{"targets": ["finding"], "stem": "single", "loss": "binary_cross_entropy", "init": "kaiming_normal", "residual_init": "none", "beta2": 0.99, "eps": 1e-08, "max_precond_dim": 1024, "grad_clip": 0.5, "lr_schedule": "cosine", "warmup_steps": 490}
Rows from block 2, named by matrix and row number. Rows with one number belong to one channel. Each number is 500 + 40 x the weight over the matrix's rms, rounded and kept within 0 to 999. All counts start at 0. Numbers have three digits each.
# convs0: first 3x3 conv, stride 2 (model.blocks.2.convs.0.weight, 144x96x3x3), inputs 42-55, a 3x3 kernel for each
# convs1: second 3x3 conv (model.blocks.2.convs.1.weight, 144x144x3x3, transposed), outputs 45-59, a 3x3 kernel for each
convs0.72:522496549474467517527522470527594464551445511552457443542484528531489580451614513513495489474448507503499565534572473510456533542488441496494565495426564494472500501491480496547500525462486474478507514423450485511480504442490485540444460478455478484450414412483498521534463438531581539510482551514534488488560555517527625531515523512562487500499487504510481489498526535502508568
convs1.72:502452522474502489493493514547495537528535549590523555488535489461412503526437399444437459508446529471467532543490575510536559530643515489542542488501504503460497500459473546512544511498558436536461476498477564506425606497497550501437458490430530540512478445554526538494441449484406514500514551464597470548459497576496508534498409470541468498608546434453505483467512493469461484504448443573520518502569512
convs0.73:486463440520509500514508564474456517469485460458479476469455491531512540501473466531487547525451505529535543630473565456573498519534391512539443469459559509492470573501520526471452544477453439469498415460565491476435544538488449528562460530550591569574479491528435532519519448538500445453520495505540462514489509485523511475569490373507544508562572484474507565528513504528536439
convs1.73:608448543481569496450538554480499461507495499550520579545492536505568572557509529504517510531479489527473509521522520532483459455476423502540489496489539484536482468480481477472508472517453459514550445453472528458464545447511493473401461465468482541534399489462558449508475475557515490545532590533484548534513524511465449482528478463476499458533447513482475425516488561491472499490519467447443404497478474
convs0.74:464518547447437488485546495505525508462512473478479441443480532478543558444504476498543463510579562400462504505456487516463530455484451509457497581513498497572480533519461492455432506476557457560479492494449478446482493442486511468433463477465512405486494504464527572526482485540505536472484546473540470461485565441543457467522483595547427492464573459446494600590477536584518527
convs1.74:522469440552501453572531470491521468501482473490527531467472454568484435476471528483451433436453539494493442516412468500437486498487576517525490572546531555504486443453570532515549517580562558450501468480558463495512554504477507534482483479513511472396509521540438511482487476462514514526471454485489499522506541458520488496544465484504555524550594530500457521549527525494455523492493461466480475468508522
convs0.75:510478475488519492493472554514495522530409479456515474518536479509524489499441563592431490482528413510512512490501456503571526598489524501564515486456528617489526504545521509452468446552515479528503479544498489497547509493472525559527506509575524395444561462419487457465401432498464458518509534522477452563406511537478518498515441518484514451494473566481498518473564553521457520
convs1.75:479510569431473477448514519545491538428481465575531496418465481515459555479517485462436569540474507586519512494578420417566484504532496493518482459505522464539437500451536523517587487501542520536522480469537496514539440468569438471484464509527491517508484510524466527496512472467505510481552532450458459555549573502538402544481473468488534427519491436504591498476441485516535520472495428521533504546531498
convs0.76:468537557491517478532420489456502485532522504530553544494481449496496461545548529467479463445462446518453459427516526512517551571545524590444492556454480427466497494514413464512429451509442484427507464492519493447517529475520438460553484427519428491545575499588544602486535525471575482554510510518557573501526533536481437450543549497460534469422504529483416453536508516475475520
convs1.76:442472414548471520524520519469493455425492475548488487532428458440505455492484478521509539511400527491429416542566445527439456461444508547518529470516464496507522469534433573487552412485470566556466519588530513540503538500557545489477529477479523583536470452514523608586519476522501525460473505479451516555507415441496439447492470572518542529562534464496459491586533543490519557474469484519509412543496478
convs0.77:465507544541501482455493422550490473546552619496440499473506541504488495448500504451463491546533499457481457457476494504524527507490503539479501489563492578506579465518531531503520540508553510524462512545476530509502515490455500473512488438450491480436474525566566463519548459473502602512492469501511496482449451427471521435464481515468451524474509511527565501545499574505526461
convs1.77:459508548533498568507525483503476519497461524520516508557508494477489544495505588459446460446472528481467515474474493506466549466468502513550514460465442510546466449421510469436515456545505530460450497486486498493433484517466492441473497525482509547567489467520476497497564448462487580536477428503490507462499527510527531543502468541528595616478549437437426474491475537464507456553444511513493449508551460
convs0.78:587608519571553551490478490476514571496517538514445526512479511428438593543527471505495555462548488562515479488504523535507491471468454528534451452531486541456494510493547538483478461587479479431453510415536490477682471479490488485452525439493460534539454496519454580523481495509504475525579481519529470507536532568474471509458505467507384540553433499490467494450490482465401443
convs1.78:516435512481459446505433446493528450508474504453468580483475519490494498473549510476478471507478491523511453528440546491446530446475466487480475547520475467527526421522516527469454537462497515511458500567565472524501528561555548495467519422585458587541532485546531513491427486495541488494505530559533560552500556449468428486461446447488457494429455476478461477501526478456482615501516466544506470499496551
convs0.79:524531509516501485497522470550506478490477509511500494484426495470499509495482564461467525518479522518473480554536543527514481413549505414517478505489490478448465518504482491558488457489499502542538482495537489436526527548449431530481493572471512475557555448593456529507521537504493535500523477455477471557515551516502509478514523506492460454508483546537498437442556499556479479
convs1.79:467469468505526525508447508568528543477487571448507462482528477531458513543475580514544448500459525440488500475533475493423516509476560563455469507492522528472522426512504430542528562457565515478563467514481544478512459448515468503438498526477481518478539512507553509513544503577544457548440488436534428480459529505470485568428524480457471528523522526448532496513451467474411520484558499501538448421526463
convs0.80:471544537496539528459494493497462545499458533546526412410432550460513461561465495481541548519492457551573511476455544440423500478541603487569428523520540443507533518526502579482491493476484456496501457482386495537484489512435480453486438458491505482537479510472457525585512475475497497487455530455494540542495502479533530535515520584493554484492532464448476498492455471471506502
convs1.80:565520448459445507474429553511581540490512543469520512480502514592483437516551482515477494456498519506522419462539492484471425439467516556518536440536495558510480532493515471489460468542473477546487547502475508514437576494529588567488568534544476503490512500481510456474505515469528443522389493456458482493432525518493390543562492503523441520477487427435541544469554525493492516506497451443507514488500556
convs0.81:503524440453504532508553541483510540488495494431481525447517496460469502535457492478496448494518423520505540476535519515538571503646509521542456628503562522505500423589601477447505519503514473477500526556508546566579486441485490481498424559555431479519541491509575478511512555471480439499522480493477533466467473420474480491517484515517436495548428489493534536528455466503488508
convs1.81:512500527430468517478425450492451555480426559474475540520483525511452512536450494506478465507462501399484526549608509527512487613423452471486482508459496558578463426529551454461515489459585511496537564481457406490486511548496560540494574536567498518476524454476415481614512513484467517536479525511514519520565535546511581437418520475467448498490468445475443447479453417486534468479555493457547502516488508
convs0.82:516572519514559498460445518413515450518527529487460485540516533488551486503539500492559516509501488422505520481531490515504551474491463452517467494514441490454489512496465469466493438495470500509487540513531460504508437448473519495542505541563513567496526609539469503485527505522516502453503515516520526508434431438522513519494495462430458468493537538481466453482477505564539471
convs1.82:522493456573573551476518522509491508515504535494525564537498536430541413456533516510446457486420546446466562508474569592568637465464447507448529513464518521463498529525484517463514547572473474432491423485503477499549457499444595506488488525538517520482564540520487531538505441474504520495454491505453487459501490478498510414455477551448457487425495535548541451533419451516491491476504484516513459448461439
convs0.83:493427467558466505491492467463572539475472401482495484445535550518472476513467546507486533467523519429446473529527446516519488470441544443537528465491476597454555530528485498424507504489453445480496497549432507457505491496506505471502467486482531487463501512523529559511524471452478488463532570543492461484553520516454529503461481490544465425524516573575508562554554515471455496
convs1.83:569539471438459559515488510435543521490580473505521515487477448472527497516529456476474526490509437561516505480492507544437462451442523557461532511482587420528558463533462551568518499475442502510499471445561515519549493517529525539437453480459499543517427592550476515525470512438533520511533469461459487452518525549490505578488477447481515438444509486498477481536574562493451538578494478448464463520551480
convs0.84:476499513517433537440515502491435478458501528595528534367434469505512417517431492528427541536564516455469487460565511468423483518452538551536538547494503466492583443483443540466435531502497460442472492537541522565520457499517498498464447467528488584466368513578511406462539472438470482529445487490479532496417461464484437523526450473533498478509493504505444526489524500562488481
convs1.84:524573567523474549407528457559481496511511504482587489519419489433489485519503555495510458434411480516490474482554464537488540519445607516445475550491520556580526506434529475510425498512502496531523468476456508501451479495511505448531554521526570407495536477486401479470533551502469471476540454466474479559476492449442480484511540461463497483532440550491511482426457497504482523477515461490503499535492531
convs0.85:498504498525535472548525476572532556495513536490453453503475516627553512561590532434499553469480460604512570507474477510549575487525540451549498524520472475446509492485585528504543501433495482542422540493495479454578493463472506530485496539575515529518525504465452456434526478513495485517445469484464482457472492490511502562538429505494500481480510437570485532471460524470527495
convs1.85:486545450551489533465468521436503451537494451515515491538538457503523508580463464520551528502494474489449478466464499465519459523516458565522470478481448414473461451489535486509491452536476508482579435533530535545436519448539492455483529514468450484577478458507529533414507454496547474546498425471543533530483530518499442532472477454459508400464494571459426481479516560598468563492438489582469488445521525
convs0.86:548505480522535506520511540493485465538511573483512525509489468555458503470470521508591496505476447426476494502529538469460561564515464492551524565413554484516501544521543543587554538574528477474544457414510572549511490495570532487580443574541456529513498511496537588505567488588450520514438505476500422499467496476466497460468495420512501452543505428510510481490516512552473433
convs1.86:479509477483497483496457527425535480505461445529511509521565475489420463441456433457471459539513539523484433429493502486544561514493448592539473473597537543474515500498480480503426497626523488513523456473546515493511408470543485505582498467509486472558542490493497487433578470509510534570480507556478531552475477454418493480509429509510545501484497492553485533514387432436494480444515552410510473498501545
convs0.87:504571545451502472521418500485547489442475450477476435511536481491485471458476530517493429488487435521495428545530580591598551403494479529469518555582500509492482488524478404530534480473531459493441504469521522540529501505497532502559471497462493600494496457463565515594452502467472549583503480545462549448441474502536473447452480417417487477448518522470497552480547554494413439
convs1.87:483537474505481466516398510502486497484474575482541514536478491521526510508536498497484496495521453555468537515483494526585486441478530538465532439456446519463429488484475499474477489474455500493514467577469487535482458476518519529449557447445477503481509443436502469490528459525500450520569576437453443547463482455480452562505477474537466502516535482520515513525556551477475531512518479549478490498533450
convs0.88:548529584461525501456478487500486522520488504456453552531537571579541525467507569535479564442526490497525514509511477440490492472508457471514502452434555442516535549525478502479466530586489470513474459482511478548526448483442468483485572534499553511406495515504538479541493485482481490534476488545576576542475534544568519521432474522495424583491490477491487554497526532490519451
convs1.88:493499483470483494566515458504525490486541463494565584541448552597520553515567593549493478483514556489457531460456490542500491461501544508627507511574468523509523510474565530461534446520471511472472470522536445428463488513504471502538501483498476521568504505501523519429526464527533554483536501545548515485560480492505506430562524480492494489461506471539490493500566476567394502498517525480488455502478517
convs0.89:431486477490461486580498478542533412453482438577560500500517547540531550554516458523505547466500500503462538482567459571504581520477521485461475515421445552513490472464492528458473548472425512422548462534564473470439470469533458529474496478520475511499521492546548462486497554541545555569540517499434423472486437479509522577496464527551463531572538554563447568488495511507497535
convs1.89:491579497526433446441504488546482494556506522472465501528489527486490470414451397495481469510430540506538603516467587515547541504526571516489494492467521450485423513499486437481497525497541530503509491461474516615523494541491452474507475468477536456458574426532466603499544516500439499539550494452526479551495522523440563479524522586556485499464495509469514551543450534400529523567476510487457529493530432
convs0.90:468523508551519569500442547455450512451495476460470417503491535552563502505491528508481493498516514518475534459412487512433424520455500496535499582349509483451609453446530514505505517455479489497448599546537594537512475535512563439522522473502479444512499479523472567511575487474600548591529572593434444468452476545521485454488451472494552483495540551503486485484431451592447497
convs1.90:464424471524447480528524477563522486508468456440486503506490522504516509449465513478503477504456449458549485619601501489514562418468460535570524482566492530503457457465587466502482480487591580499558519579478542500472449511482494518472514518481463466458454523468496480459508508546464431446470506513539573505526490560466465467462543507434511520460443519476491514547512519513520480472502502462442494469474464
convs0.91:515474489494456518531532500480516457533536460461502436475489479552457510534486514514480527495532566486489499529512474434420539529461499481476481443560538534496587633521440494521491507488417476455539543499466460457487563528542533475548493485487527439536557480471487472483454525507452472500492478461495517503502434531540506486489566496453513424518440540510563543499529527487525508
convs1.91:533495450515498484568530523443482519574493526479478473494506545464472483505492513460507478506524526434536614518493451521474531471516545470474514481551546479526515495472531539425470461392488456503465475506417512460502470516529504485498494461538504523479455473434543504496540490517483473509497440469497522457528510569422504515415493524504547531473597581531528524494483527510455448519498596462439475569517452
convs0.92:489471481501502393466448513515514467499453551487519420481503509506499515484545477536501465500501455462507514527445473424450458505569495582470558495471555493497477504520510481539511613488478513465502457480482460498522544522543452516533450524491479499533542531437489458505517476476419477470508474484483487449495485472492506444471527454487486486542455503583542535453428554508489495
convs1.92:498505546437459538547529549510482510499490560531526583507423439511532509471432446532493481516510506535510536504514570449472496524440449552431524614549468574498545458478500499515524517428473554518523483518503527534503496476469484498546466487458527495478557507471499537486476499484563538488490445505493453529472454466442463525515516511524459528488529457473514522548476469476451489503509530504523562531462454
convs0.93:543478508427561501490572479475477469464498474546504516488479538504479541518527523478537486569502541480510519453428430491442448466435505512532468447522505508587494538517460582479599536468555416486488572478491434500590516465542546558524479496428600513532562577563500574491474489464459536467454429452502495536484486542481492531499450517500450497545524484525601478488545506522600478
convs1.93:477452452489494572489521491512510478478493539491461475498496530549483507468539437501545520508523465463495498474492504427523547544448460496463506517503503504554512513529499473467458563471481541531568506483519569421494548521527535482505484501531488512488557492454556474559547494459529511585511429458545529532511549457546572500469438519486544519504587507669515546613554551477456456514513435577497469483575469
convs0.94:489487526519475496475505486428474510439460570483584575561449581502539496527544453544563544578581566490490444474431561524481502526533515508475484455468460460500456437446606510429473547542495501491581562615424505414413500589521548496482532458504564484487543613508564414475508446489496445567482534522475482457582551553572559482485494500548464471521508484430471507530394589510466491
convs1.94:460437495484534526477429490533521505511521545470470493508544460525543449542453461534421398534509511489554496476592663551515463521405500478497490504494542525505427479425507454509584551451522484506519432533547502525559555531498482454534520512483562498518520514493482466467528529484555564450567451528510440509505530394492516502556475469431489421529496474547408515473507437564539538470482569493456542431511468
convs0.95:475530518464501522446463523458494536462510464468551459468479508483479491523541467501460398460602484548560443474495491515502399566525532439470515413441419458482479595579391543522566560563545518572450568529495500518463449505503517513519506518549504444501458529459540509428496521488433517497476504561458490526429452468505525515515457464504473439409489486469490474502497482464536494
convs1.95:534528481510564564468540439448513499469431469518413537453549435489466463513507442508499571482553540485467466541473463467571525406460532511543509531486538456483487538504482536556567418535458537533526467423485536512464461500441475453443478534490443461519490558529414424510523544524504506604565525455503546444495607557509484510477470569407583519487538505550591529508581440530424452465460447520424512526434539
convs0.96:418490463537551540544645538419417482554566447529508528559477506470464461513519448479441510499487497563508484513455459551538571522511532510523485481492438515493490456447500575508539496559504571416466469487558453512487477538454441508516520494506453480524420465489485512510470502490546547442483499450506506507521521489486582519484476495558521502486471613417528536454439486517537471
convs1.96:518471490515501430568474499493559479482476462492514472564451470509526539517512482566582467489431516533487485502425530482499461489497477491470455489519518488493473483488463591473539512486521501524525525550456534479511485453445500488511470523450519630558449472476532510438471532509455457494468447502529516514519490475536491455499513524502539557458457482494491499531445509504526499446573465510465517532440514
convs0.97:549510520501530518482440518546487487454507532457506519461481518550576496546608554457499466467511462427444443501507512519488390521467551423509496542449573531541488531426485482452529471520494451441525568520502522485440507523493568525448479455496490430500478553536511507467497486455527536479541460491470527507477480534454526507454537481492459495502554494480520526589489458448488468
convs1.97:452489465536491502545496506514515447569518493494570553495404539433464456432471471466501519527518487552540476551570533494454459459564444466578563500510487470487525498475444467551522463476481481527544474451443451451413498497486479538421469526483454567513434488455539408473516479464561505471502524539478489586418509530526512444492548439539606556541489569507539457510491392454491450516479429551489445494497486
convs0.98:540461499512467521457459543566566600491467528422522495463467539416496489492557472546481552494516565410468590569518447457501458563457485499507520555496459457452455456581552535538578643559483478505556441551533432432536513473437522474535486546561578555528527527485583488519459437570445506490585485464539556588499486516539494530466471534475433526514538521508521548554551485569557464
convs1.98:554535486512534509481489560429506548548538538486567490519513616502525534516568532473497474450496508520433503474538527495415528450440462500476410536478535459522485514511461510546446504460457527528482416500556485517526455504486523493534473452488457479513523466515487522503499504493545608494479551481466377475476514555457446515419512502488512504460568569572479558472542477490513549424496447501476505521502557
convs0.99:518459537496548544567511528543580517561468532517496579494541463511483489483554572459477483494485472503548509455487474455519453530428504511493504497489535547529515459518474456485517490504531522488489443449505437411472428502516560555505523482507491487512524429477537484488479517532495449517453438535526556532443502512563579483502537532489549527482509538501484457454530451455437484
convs1.99:485493509578482469541482548531532472508538572484492553511418494529475526472519540533546431484476476480514526542499435461476408526495403595534470529522510490547495526509462481522473497499456513515534541541564520494454541504560505503558542532497487472523550549479509533505499567438526555534500475500482489556475492441566533532446503525450504506484555496479470513513525503523523444415552527490498547496446546
convs0.100:430461450486501461449506517551512401478533442498454517453468567498571558458431484521454463427458500545474527456439514521464537521570466508458490487539475530513459492408499453470481469457463418460473470489477483487485481492440464519576406516511516484525499487531502484512454524495491465554439500482476500499573557556571488508494497526526468469508518436496513453464496483576475552
convs1.100:509491380532498468488524559520527525464505536531471477500451513547499527558539553463518457518440436459516462438458566434506587506577460468594467493491499432564506560480478492539433520544404471535555473509533505419501449487590540546452594570500540545423535600514485526555489481447491499522492492464463514466509516515590548435538502532507509516508467516505488532487521504501459534467534450498540500510515498
convs0.101:486484454536429457529527540452522490491462553549578511519479507528535542472485507531467531440480518595523465490431500473489539466420453463481482447525461472481513533481468459452522498534464490481468515539453440479492473514423466423472446495421507432515483430568516538488507544447523488517559523502474501430448464482469447530483526533634470549478558585442450524511504541519557537
convs1.101:420452420527531511524531517506489458535518540478426521505517506504506474527538432493486519508535512528566497513501501509556549563484540558549487433514485497429489512419495489571466530569511471516493535525505524559561524512509468492473531475530502522471491543503509464501524476484449438500547538489412482556523489412521505510498515519586429501536530592458532597482465522494422470558492507474438507513510557
convs0.102:519431509521492515539488455455473579564502615484491455491483496443534535486490525535513513506548452484467481508519518527533521446440476436495449578514484553556484386511517457508497526491443463457494473413494490464515497569495490456511495497511476486477491513493501512518436505541517509524523452520466426494491473476532464533498480449501522444522514439484464533484486466495552556
convs1.102:478474521467455554539488474419540449575462530500502497565512568507553545490467497503566534537453455500446451413495545465511532420469473587533540454470482505498491510504515525485576463476550473508555468510525413515462508529459479492473504544511481532597450447501556498497492492405525425528506500470502488525539434475538463433501477492482570431414573519577590555574488473558512476482473500473501526532452566
convs0.103:480499500453480469475491545478464395457458498471561504513526500547523466546477452499410464473389421481475528453502598522485434442496443487510469608474502477513476520528477505554547568412510586537507551492414509501423461491393390525500501437451468499486465487435461488529497548445445580517535487494410596481501469465527473455524456536491457533544520567611535477483466514486460533
convs1.103:539550501547474550457516490514394425472486481479503527510494598541483461416466431517542517431531451444521464491451544484500484520445472487487578451529560505507476556510561527488502479503508524483514494487439558513449422507588441532565492503501547489562561515454522498416459495501525572514543484505533551485513517494517439395483458482477531477478518500474444492502469548564537502515428515470482571509460484
convs0.104:485478461445460505477511514511543481524478538521504513557431452508539493497451518544503513534512563551517536500551544529428551526447610623446493470517565531556473511509511498515506505514520519524512539598448552451458514502431450452491501462509424556473504480465470445501494517445550474449457438517478503465534470516470479493529555443524467506524580530547535517420524547488458464
convs1.104:472476527397482437569465540573546478469495488432507539515438524458529456450437453496537548488553493443421546478523531534526472508532465444506480493471469499551444521514534489479486585472448494567490510525554463531502514481489459449549496484533422462589451391475470519500530410497475542513458543518543448473498510529508496460540554525515540491488501499445506446615499477539529543494515556534474438481448479
convs0.105:472477516512518501481487544498508500507434505543501545473482517492499545543490493481489454470531540464496513541488540495506500469520458475507502500545451522538476514541499482449506501459513427473449535480505558482528587559576546525560545493536475488527482459524504467517427437478481476464494476510497490530466487561432463511385472484468507562443528553494543452519492573498507459
convs1.105:497477562555518497496496442565502512511500453508530520489556484501529571535469533437469525558476511515536551509486489455525474476516446499484452494544540475486468508565553437451479476459529455524488505478473553502505542495505502480490505476524530488453511481498486506464455501462517485478467605462496519531482478502499466454513501492515465496509520468559518524483475457432479493517562465529507524494609542
convs0.106:485562441477437492472475500509540559447496521547512474422501529553530482529493556526532509489530455458486465532432556460536493538536450488421551457427516501469501543470435553427461513528533479453499422472465469489490475464499488464469468406504548473531539535507516543496480513500471427490457507486580490500566498473551500479506528441544510466493511537505543430462465493445448457
convs1.106:467558537424458512445431476474478518512438500508533507442527530474532529468472511447444490475509512489582551536530487511429457514455530501481519487518420450484452449497446456493527494505472522468465503495489541480492590504468555538484483482476478492523532489533548482447394518476549469448498500522440427496562538476476521465482515452436480483507500494497545488539526458452552531578551499490566545513506470
convs0.107:555471567430503430544507510464477528457516458529470558474510571429529481465500488423441496423506573571520594445530514513421470463488501547491502490506457543473536542508451409468440504521572518452523489494511509541577529535452547513474496507419491439495500562543486542538525511512509608564456452557549499530415423468566529468481533507522504619550528476439447519496438449550430450
convs1.107:491476610443481501507542455462455408460446477492531491492514570560484458465487447524481479432530462486472498558531602466607470520483486515541537479515448469441524504496586496511509501594478470469545527500568508488474529457440477454468472424538473528502559456616514459489500553414536479505461491494538510452493525462443504506510539427510543474518543434555424438508477535474525510525510501462494546445481479
convs0.108:491528493481498472489480460611534527556561443435453529442479495519484469471453488527474446470478482531521502475462420456495518446548487486532514530507465540496539473523476557509506470499493508477486525576538472531436537473422445534493509472431480461489535505503505579488501462485465512443468454461448590496555448508533567548464484492525517449506494546549571468543513549545439511
convs1.108:558456541466485451497542511480511489441404436494494529475456506484527545485505502543534489530483486505483584470488498533563458530457541508469507528513481487551520506472541483499498470479490539537481464491497491448470542465468563517475530467469583546510597575538464500474469498530540549486494469484491509450511521498462509448470481572539472468486507462523522542519486470444447537575490487466433549536477453
convs0.109:582539540502499535589544532554474518480539504496503462492512514525579472468508534455526497479565503545634507522547451498507499542537474542512493459567525438485487516562433433388492498498458500464560453550467552455483541546478424465504477483434475521532545459520532523492554540465483518575540518557472507510483466557558523484549594544456528523469539554524527543570562595568493462
convs1.109:444470445424496424484437564490436429404493557443570482439510491458485568453518555498471502493479564542460540595452524427597563477527520548534547520545538510548431439474498509592587479572552496434450491444483530529440445477480475497476504533433460478483458513531539571536503523450530505526496532493576502530520534498527460459449475504422510454439476479510455423467537462550583542523530426455445447539485469
convs0.110:497523483515543453489515537505566458516517522478452490567585483456480549404477452474483453493466518491471592534511515448528547484503519478585496521504467439474440425482534463516484584527541515438507462436508479518532503499438497429507514546404538564517525496501532530504544478521494520463518547541558483482505471457518464483474516547459511479497490433573553555519538526445546558
convs1.110:487562465524452495544474481503493463402508419459517503537499586476570601391496476530530516487485508510497464412522490471489542514504514549437408532438569519509510470510489459482553535466515439463470542473420579550490510523514468432522543501470479495483451424503535531534453465524474605492607522477535440497490406532482465479500504542549550510516545481456535502533516516481511590515535527590535509492452534
convs0.111:457465475428485504499511484497486518516512453512583454505470450460579476475472535431509532393432473496508484495466468449503501491449523494566537472529516459498505524514506540541484564523460449468496547535498507559511547593452450498424451578445603498507558560471575554559530527511566533516540502537491530480459415437442495525509451526511474490516487497502465504517555520479490567
convs1.111:462502475583505546483530481561530500504511489529469470434436476557471548486503500495520540491530558466458478497531590488575546512512513551556476533476484545446548467450469487425547530512551470438510524525517482462618533570504471509480466500536491487495467514518543526503473493487530497420549505468491552502440503511518483418528485502489555554482565480516507456491433499476528531476558527462541419479398522
convs0.112:517517497532552477510501449485420471470524510458505506492550523430530427426487527495461460498543559512582549527462476446534479429511491532510509485507503564571511465509526484522529473541500425500517521542519481518479489522483484529495501576495449494508436508426543500479433545593556550548465547527489514521514498529499526513539495542513487516457461423466480565453544486507498426
convs1.112:469482459510497527534480499473495533567474482494501484442449478508457440549463451553543520574556502488463525496517582454472482420450525488451515468463523496445535467475565491548492534450518495497499484504570512541528467422498492480555503430484490458494499574545482534523553461514459444497541569471537471486470476509427458508538545484601601555500502506531475527428447502517533566511506512453444486519531559
convs0.113:445510502488466491456441476489562447537466475519540525458509450473511465545519518437453499476522483513447493542470524427524507484575538505547487560449489476530448530475529503502480517494460507538483556523512531537549489416452471554571535582477439445531508473492499411501475499471480518495494514452479471497529505448491506495460449444534492472523498581551610524488527462486458533
convs1.113:584536483475524564464558439454498528492463543463469490486434491490468516488476492539537464483577465432459529532451526505491467521505498628488574466470426477463450552491502493483549530557457481505539472514550525421505443541596465520441492506471582522517551547580460584475536481490543520483533466454444557519529531399520493441518548500489528462549532516437452482509445483491428377537510497518512477442478507
convs0.114:494466496542503476493571532443555455521459457525484496524483492487458482487477442494525534529569520469480465444450459440518442459515503505441511475524554539576524502519472520505441486498450467453536501520465430528423418482581465490491527633540508563507437492418570552428549470521552498540495466510500465498531500512523502480449485519452521503416507467458527448507527448464604496
convs1.114:466410486485473481506449472436432553443536432555466595522441539503519517555510477500532564467479442448451512566463493421462429490464450574435526523461518447450510447454442499442483509487480484507479482464455535552476479450535539466458509561560489445490486456439474470432515501433473483500491577512495492483488434509486506508424488526495545537481490470544494575563427493450535433459475413473561509517512547
convs0.115:517480468534536470513510509555462546463515511485551587479484517497470465522475444505490543516468551485484541556427530457498437442402570435504548476495515487506503458454482536462436505450471541496479395526490530517439507527487480505505480507449522409544426485505559471388538452433456473522482413513501566534502519395511421483463450504514574544486519572476517538510432527535443487
convs1.115:475492491474464442537472460492422434535428502498510469395478512526494572449546521470470563440437485497485462475493419521502473446477527461476450496519505521517556559518592497516488525477474490495432533513487462509447606480524468494501475438476526537535539574543508468487468487466451474504387462471457534488539526540486483435507452522493519457506470470449541552455492487432553552473479533472487573542538605
convs0.116:534482520499497459448529501501479513504474501517558438452405515534480547488458438499500473483550535505463477433547499441428498534561530529534509520545537510506580512494450518511482497467457419466526510491602442503562514517510530486500474537577519493487508513506427501549450528481502477549620545562478441523493481532473495503529543518472506554484511530495454512409481492503475456
convs1.116:481550451440561436513476440516440522558493509440585531412524468463453624499528550498512517503539482492406526466492471529452538470494516472533554492440507521385531523483441513503519498461500486557474494493533549488493531470482533481472458523480504549496508473542472493562493465602485477489465522527490380516463487479471497473580534433516507510407557533530481503503492501486519500562493509532455449492481505
convs0.117:472501474545523481458504530480446471491470524520535497572546596525580535495502501471431419481517506574539480500544485491489560555441490470539513606469430545502496490504440455423450480455468544423581463534462502520468493552493486523551481460476495518540522520497447509442470428493518453507527528525518499465514448468477569437501520439481486515461445534480491553518414453514502525
convs1.117:573499547500520521539477503531459461475461560493425468520532475474491536524514525479494461468472525510543508452441532525488494562453501495487529475476511511473458587540527509553456488534463474565550505465532529451537527466489535546500595464532521529479482563597505448544531563481496493536457535503521475437569483543516543499463509528547460526476463488535484406540544477517583510472458560521544492472484420
convs0.118:473468493502467504551463518502485458469515521550516474506506511473461516622481505513452480523538448554503508539509507489444474473528376520476495483541471504529493493502527544524536534512494501539540491515544452416433469466482454464517487444486528503404458484463484489515445506500491438514492491484500548473504522543515513485487421478527508538546492430496479541533499482505477528
convs1.118:453569487492536539567485505542541569489525494483431495551583564507541489464505474505516473457485470537507459555496467454513539498444469521481546484516536466528502532471537496492564521535483487488441467480527562515442455526546505469528503463514535437434483478490480479445489553483455461509429438553475563404401460452512486476527508547535544484520551515440496421526502548501520561497490420430471513544543507
convs0.119:524533492478491475473520490469456514440558443521363454569469483435499499532559447498500493504495450504527512473480535549494515539457501488508426429563505539472543530443479434501538457452575554495467455486490499487517444472485488557452496496465585437492502462451515470496479438467498499479514524521439501525509456550539534502505536514483481425547505502490477482496505486416506525
convs1.119:479552558461561510578515544498481470484588440550487433544564487560491472508451494492509507530475500538512503500570501497549474579485491524508512574516509474490551474454512518462543527495483430466439447463478551518409518523590487479541513554599430459465522497442547559487415479424523444499514505496482534529429477501500537545485489536556550505507508482480482470467488474559543516581504501501505516493515438
convs0.120:533501470519455446403553571504512448525566525498519576460458460433459486474514488503442527497491483551509492387502503524449498497487482539490503481489473477407417477458465462536466462587505415474462523473499512475517482536512459509513546515533410542541487464528459499530475509532545475487445541487512447498392456422502445465502472563440474577477475513450533466543460471551464496
convs1.120:564501573516605455490502534518521471542461480504439508505494477516456505489464540497519526446486547571438418514517535526568512484544465415473523552565546515456492458493555529444444545502447538491461479488510523605558421448496405427473451492457493522483487485438437554462492509495497532532530454535534494492519463485505519489434421536517521530480456521534506483509539472477485493430392502496532522479485571
convs0.121:470494537489461465447501532497513515474515458446502512507511436477508520558518461495456439542598467503538570442510541447503535536458519512530520503452473516520507521495511461527551506490566488423475476431536578490541483489477442471512482545535453407563577540537453583485448442528571548528503424429517430532460451484551633532505458430484515481514551499489481492519544500469565492
convs1.121:509537484463455511504541452433509500479514511501546510510447572499470477505451453554513512529543447517478469496475452485546507453523560504446507481428437498535443557466472471480532500570515532525544488451459479468493549522600468510513422483540555548511495482527519462495444462510463441525514487442510576528560566459567492469471487488475540501487514567515487524551506475472473494511480495490456544442442523
convs0.122:498562488499468436469509478572554523539518476470461487423499517446525454464430423535477549530563523459527517543518535387455541441447539491458496402512468482506469498502472623508511574547525621480515530506584539611532475514512589473637562528488529460447496509533503431513584576546479562465459463552457532590488500505521514453518528465487489491545491486592511507541491477525430475
convs1.122:494475586502462563479483568558519466493410516490446557534497520564483482527504624447469508415450475421485577488484568461519555516557527560491472536478538536426494502493457476460444507534480488517513583452522494518461497568443503482576461479505531516472459420449445483422481505464393538601483587502470520530462589507576522480429434463464501497455515467487516494517536476512513495509493495543533511607526540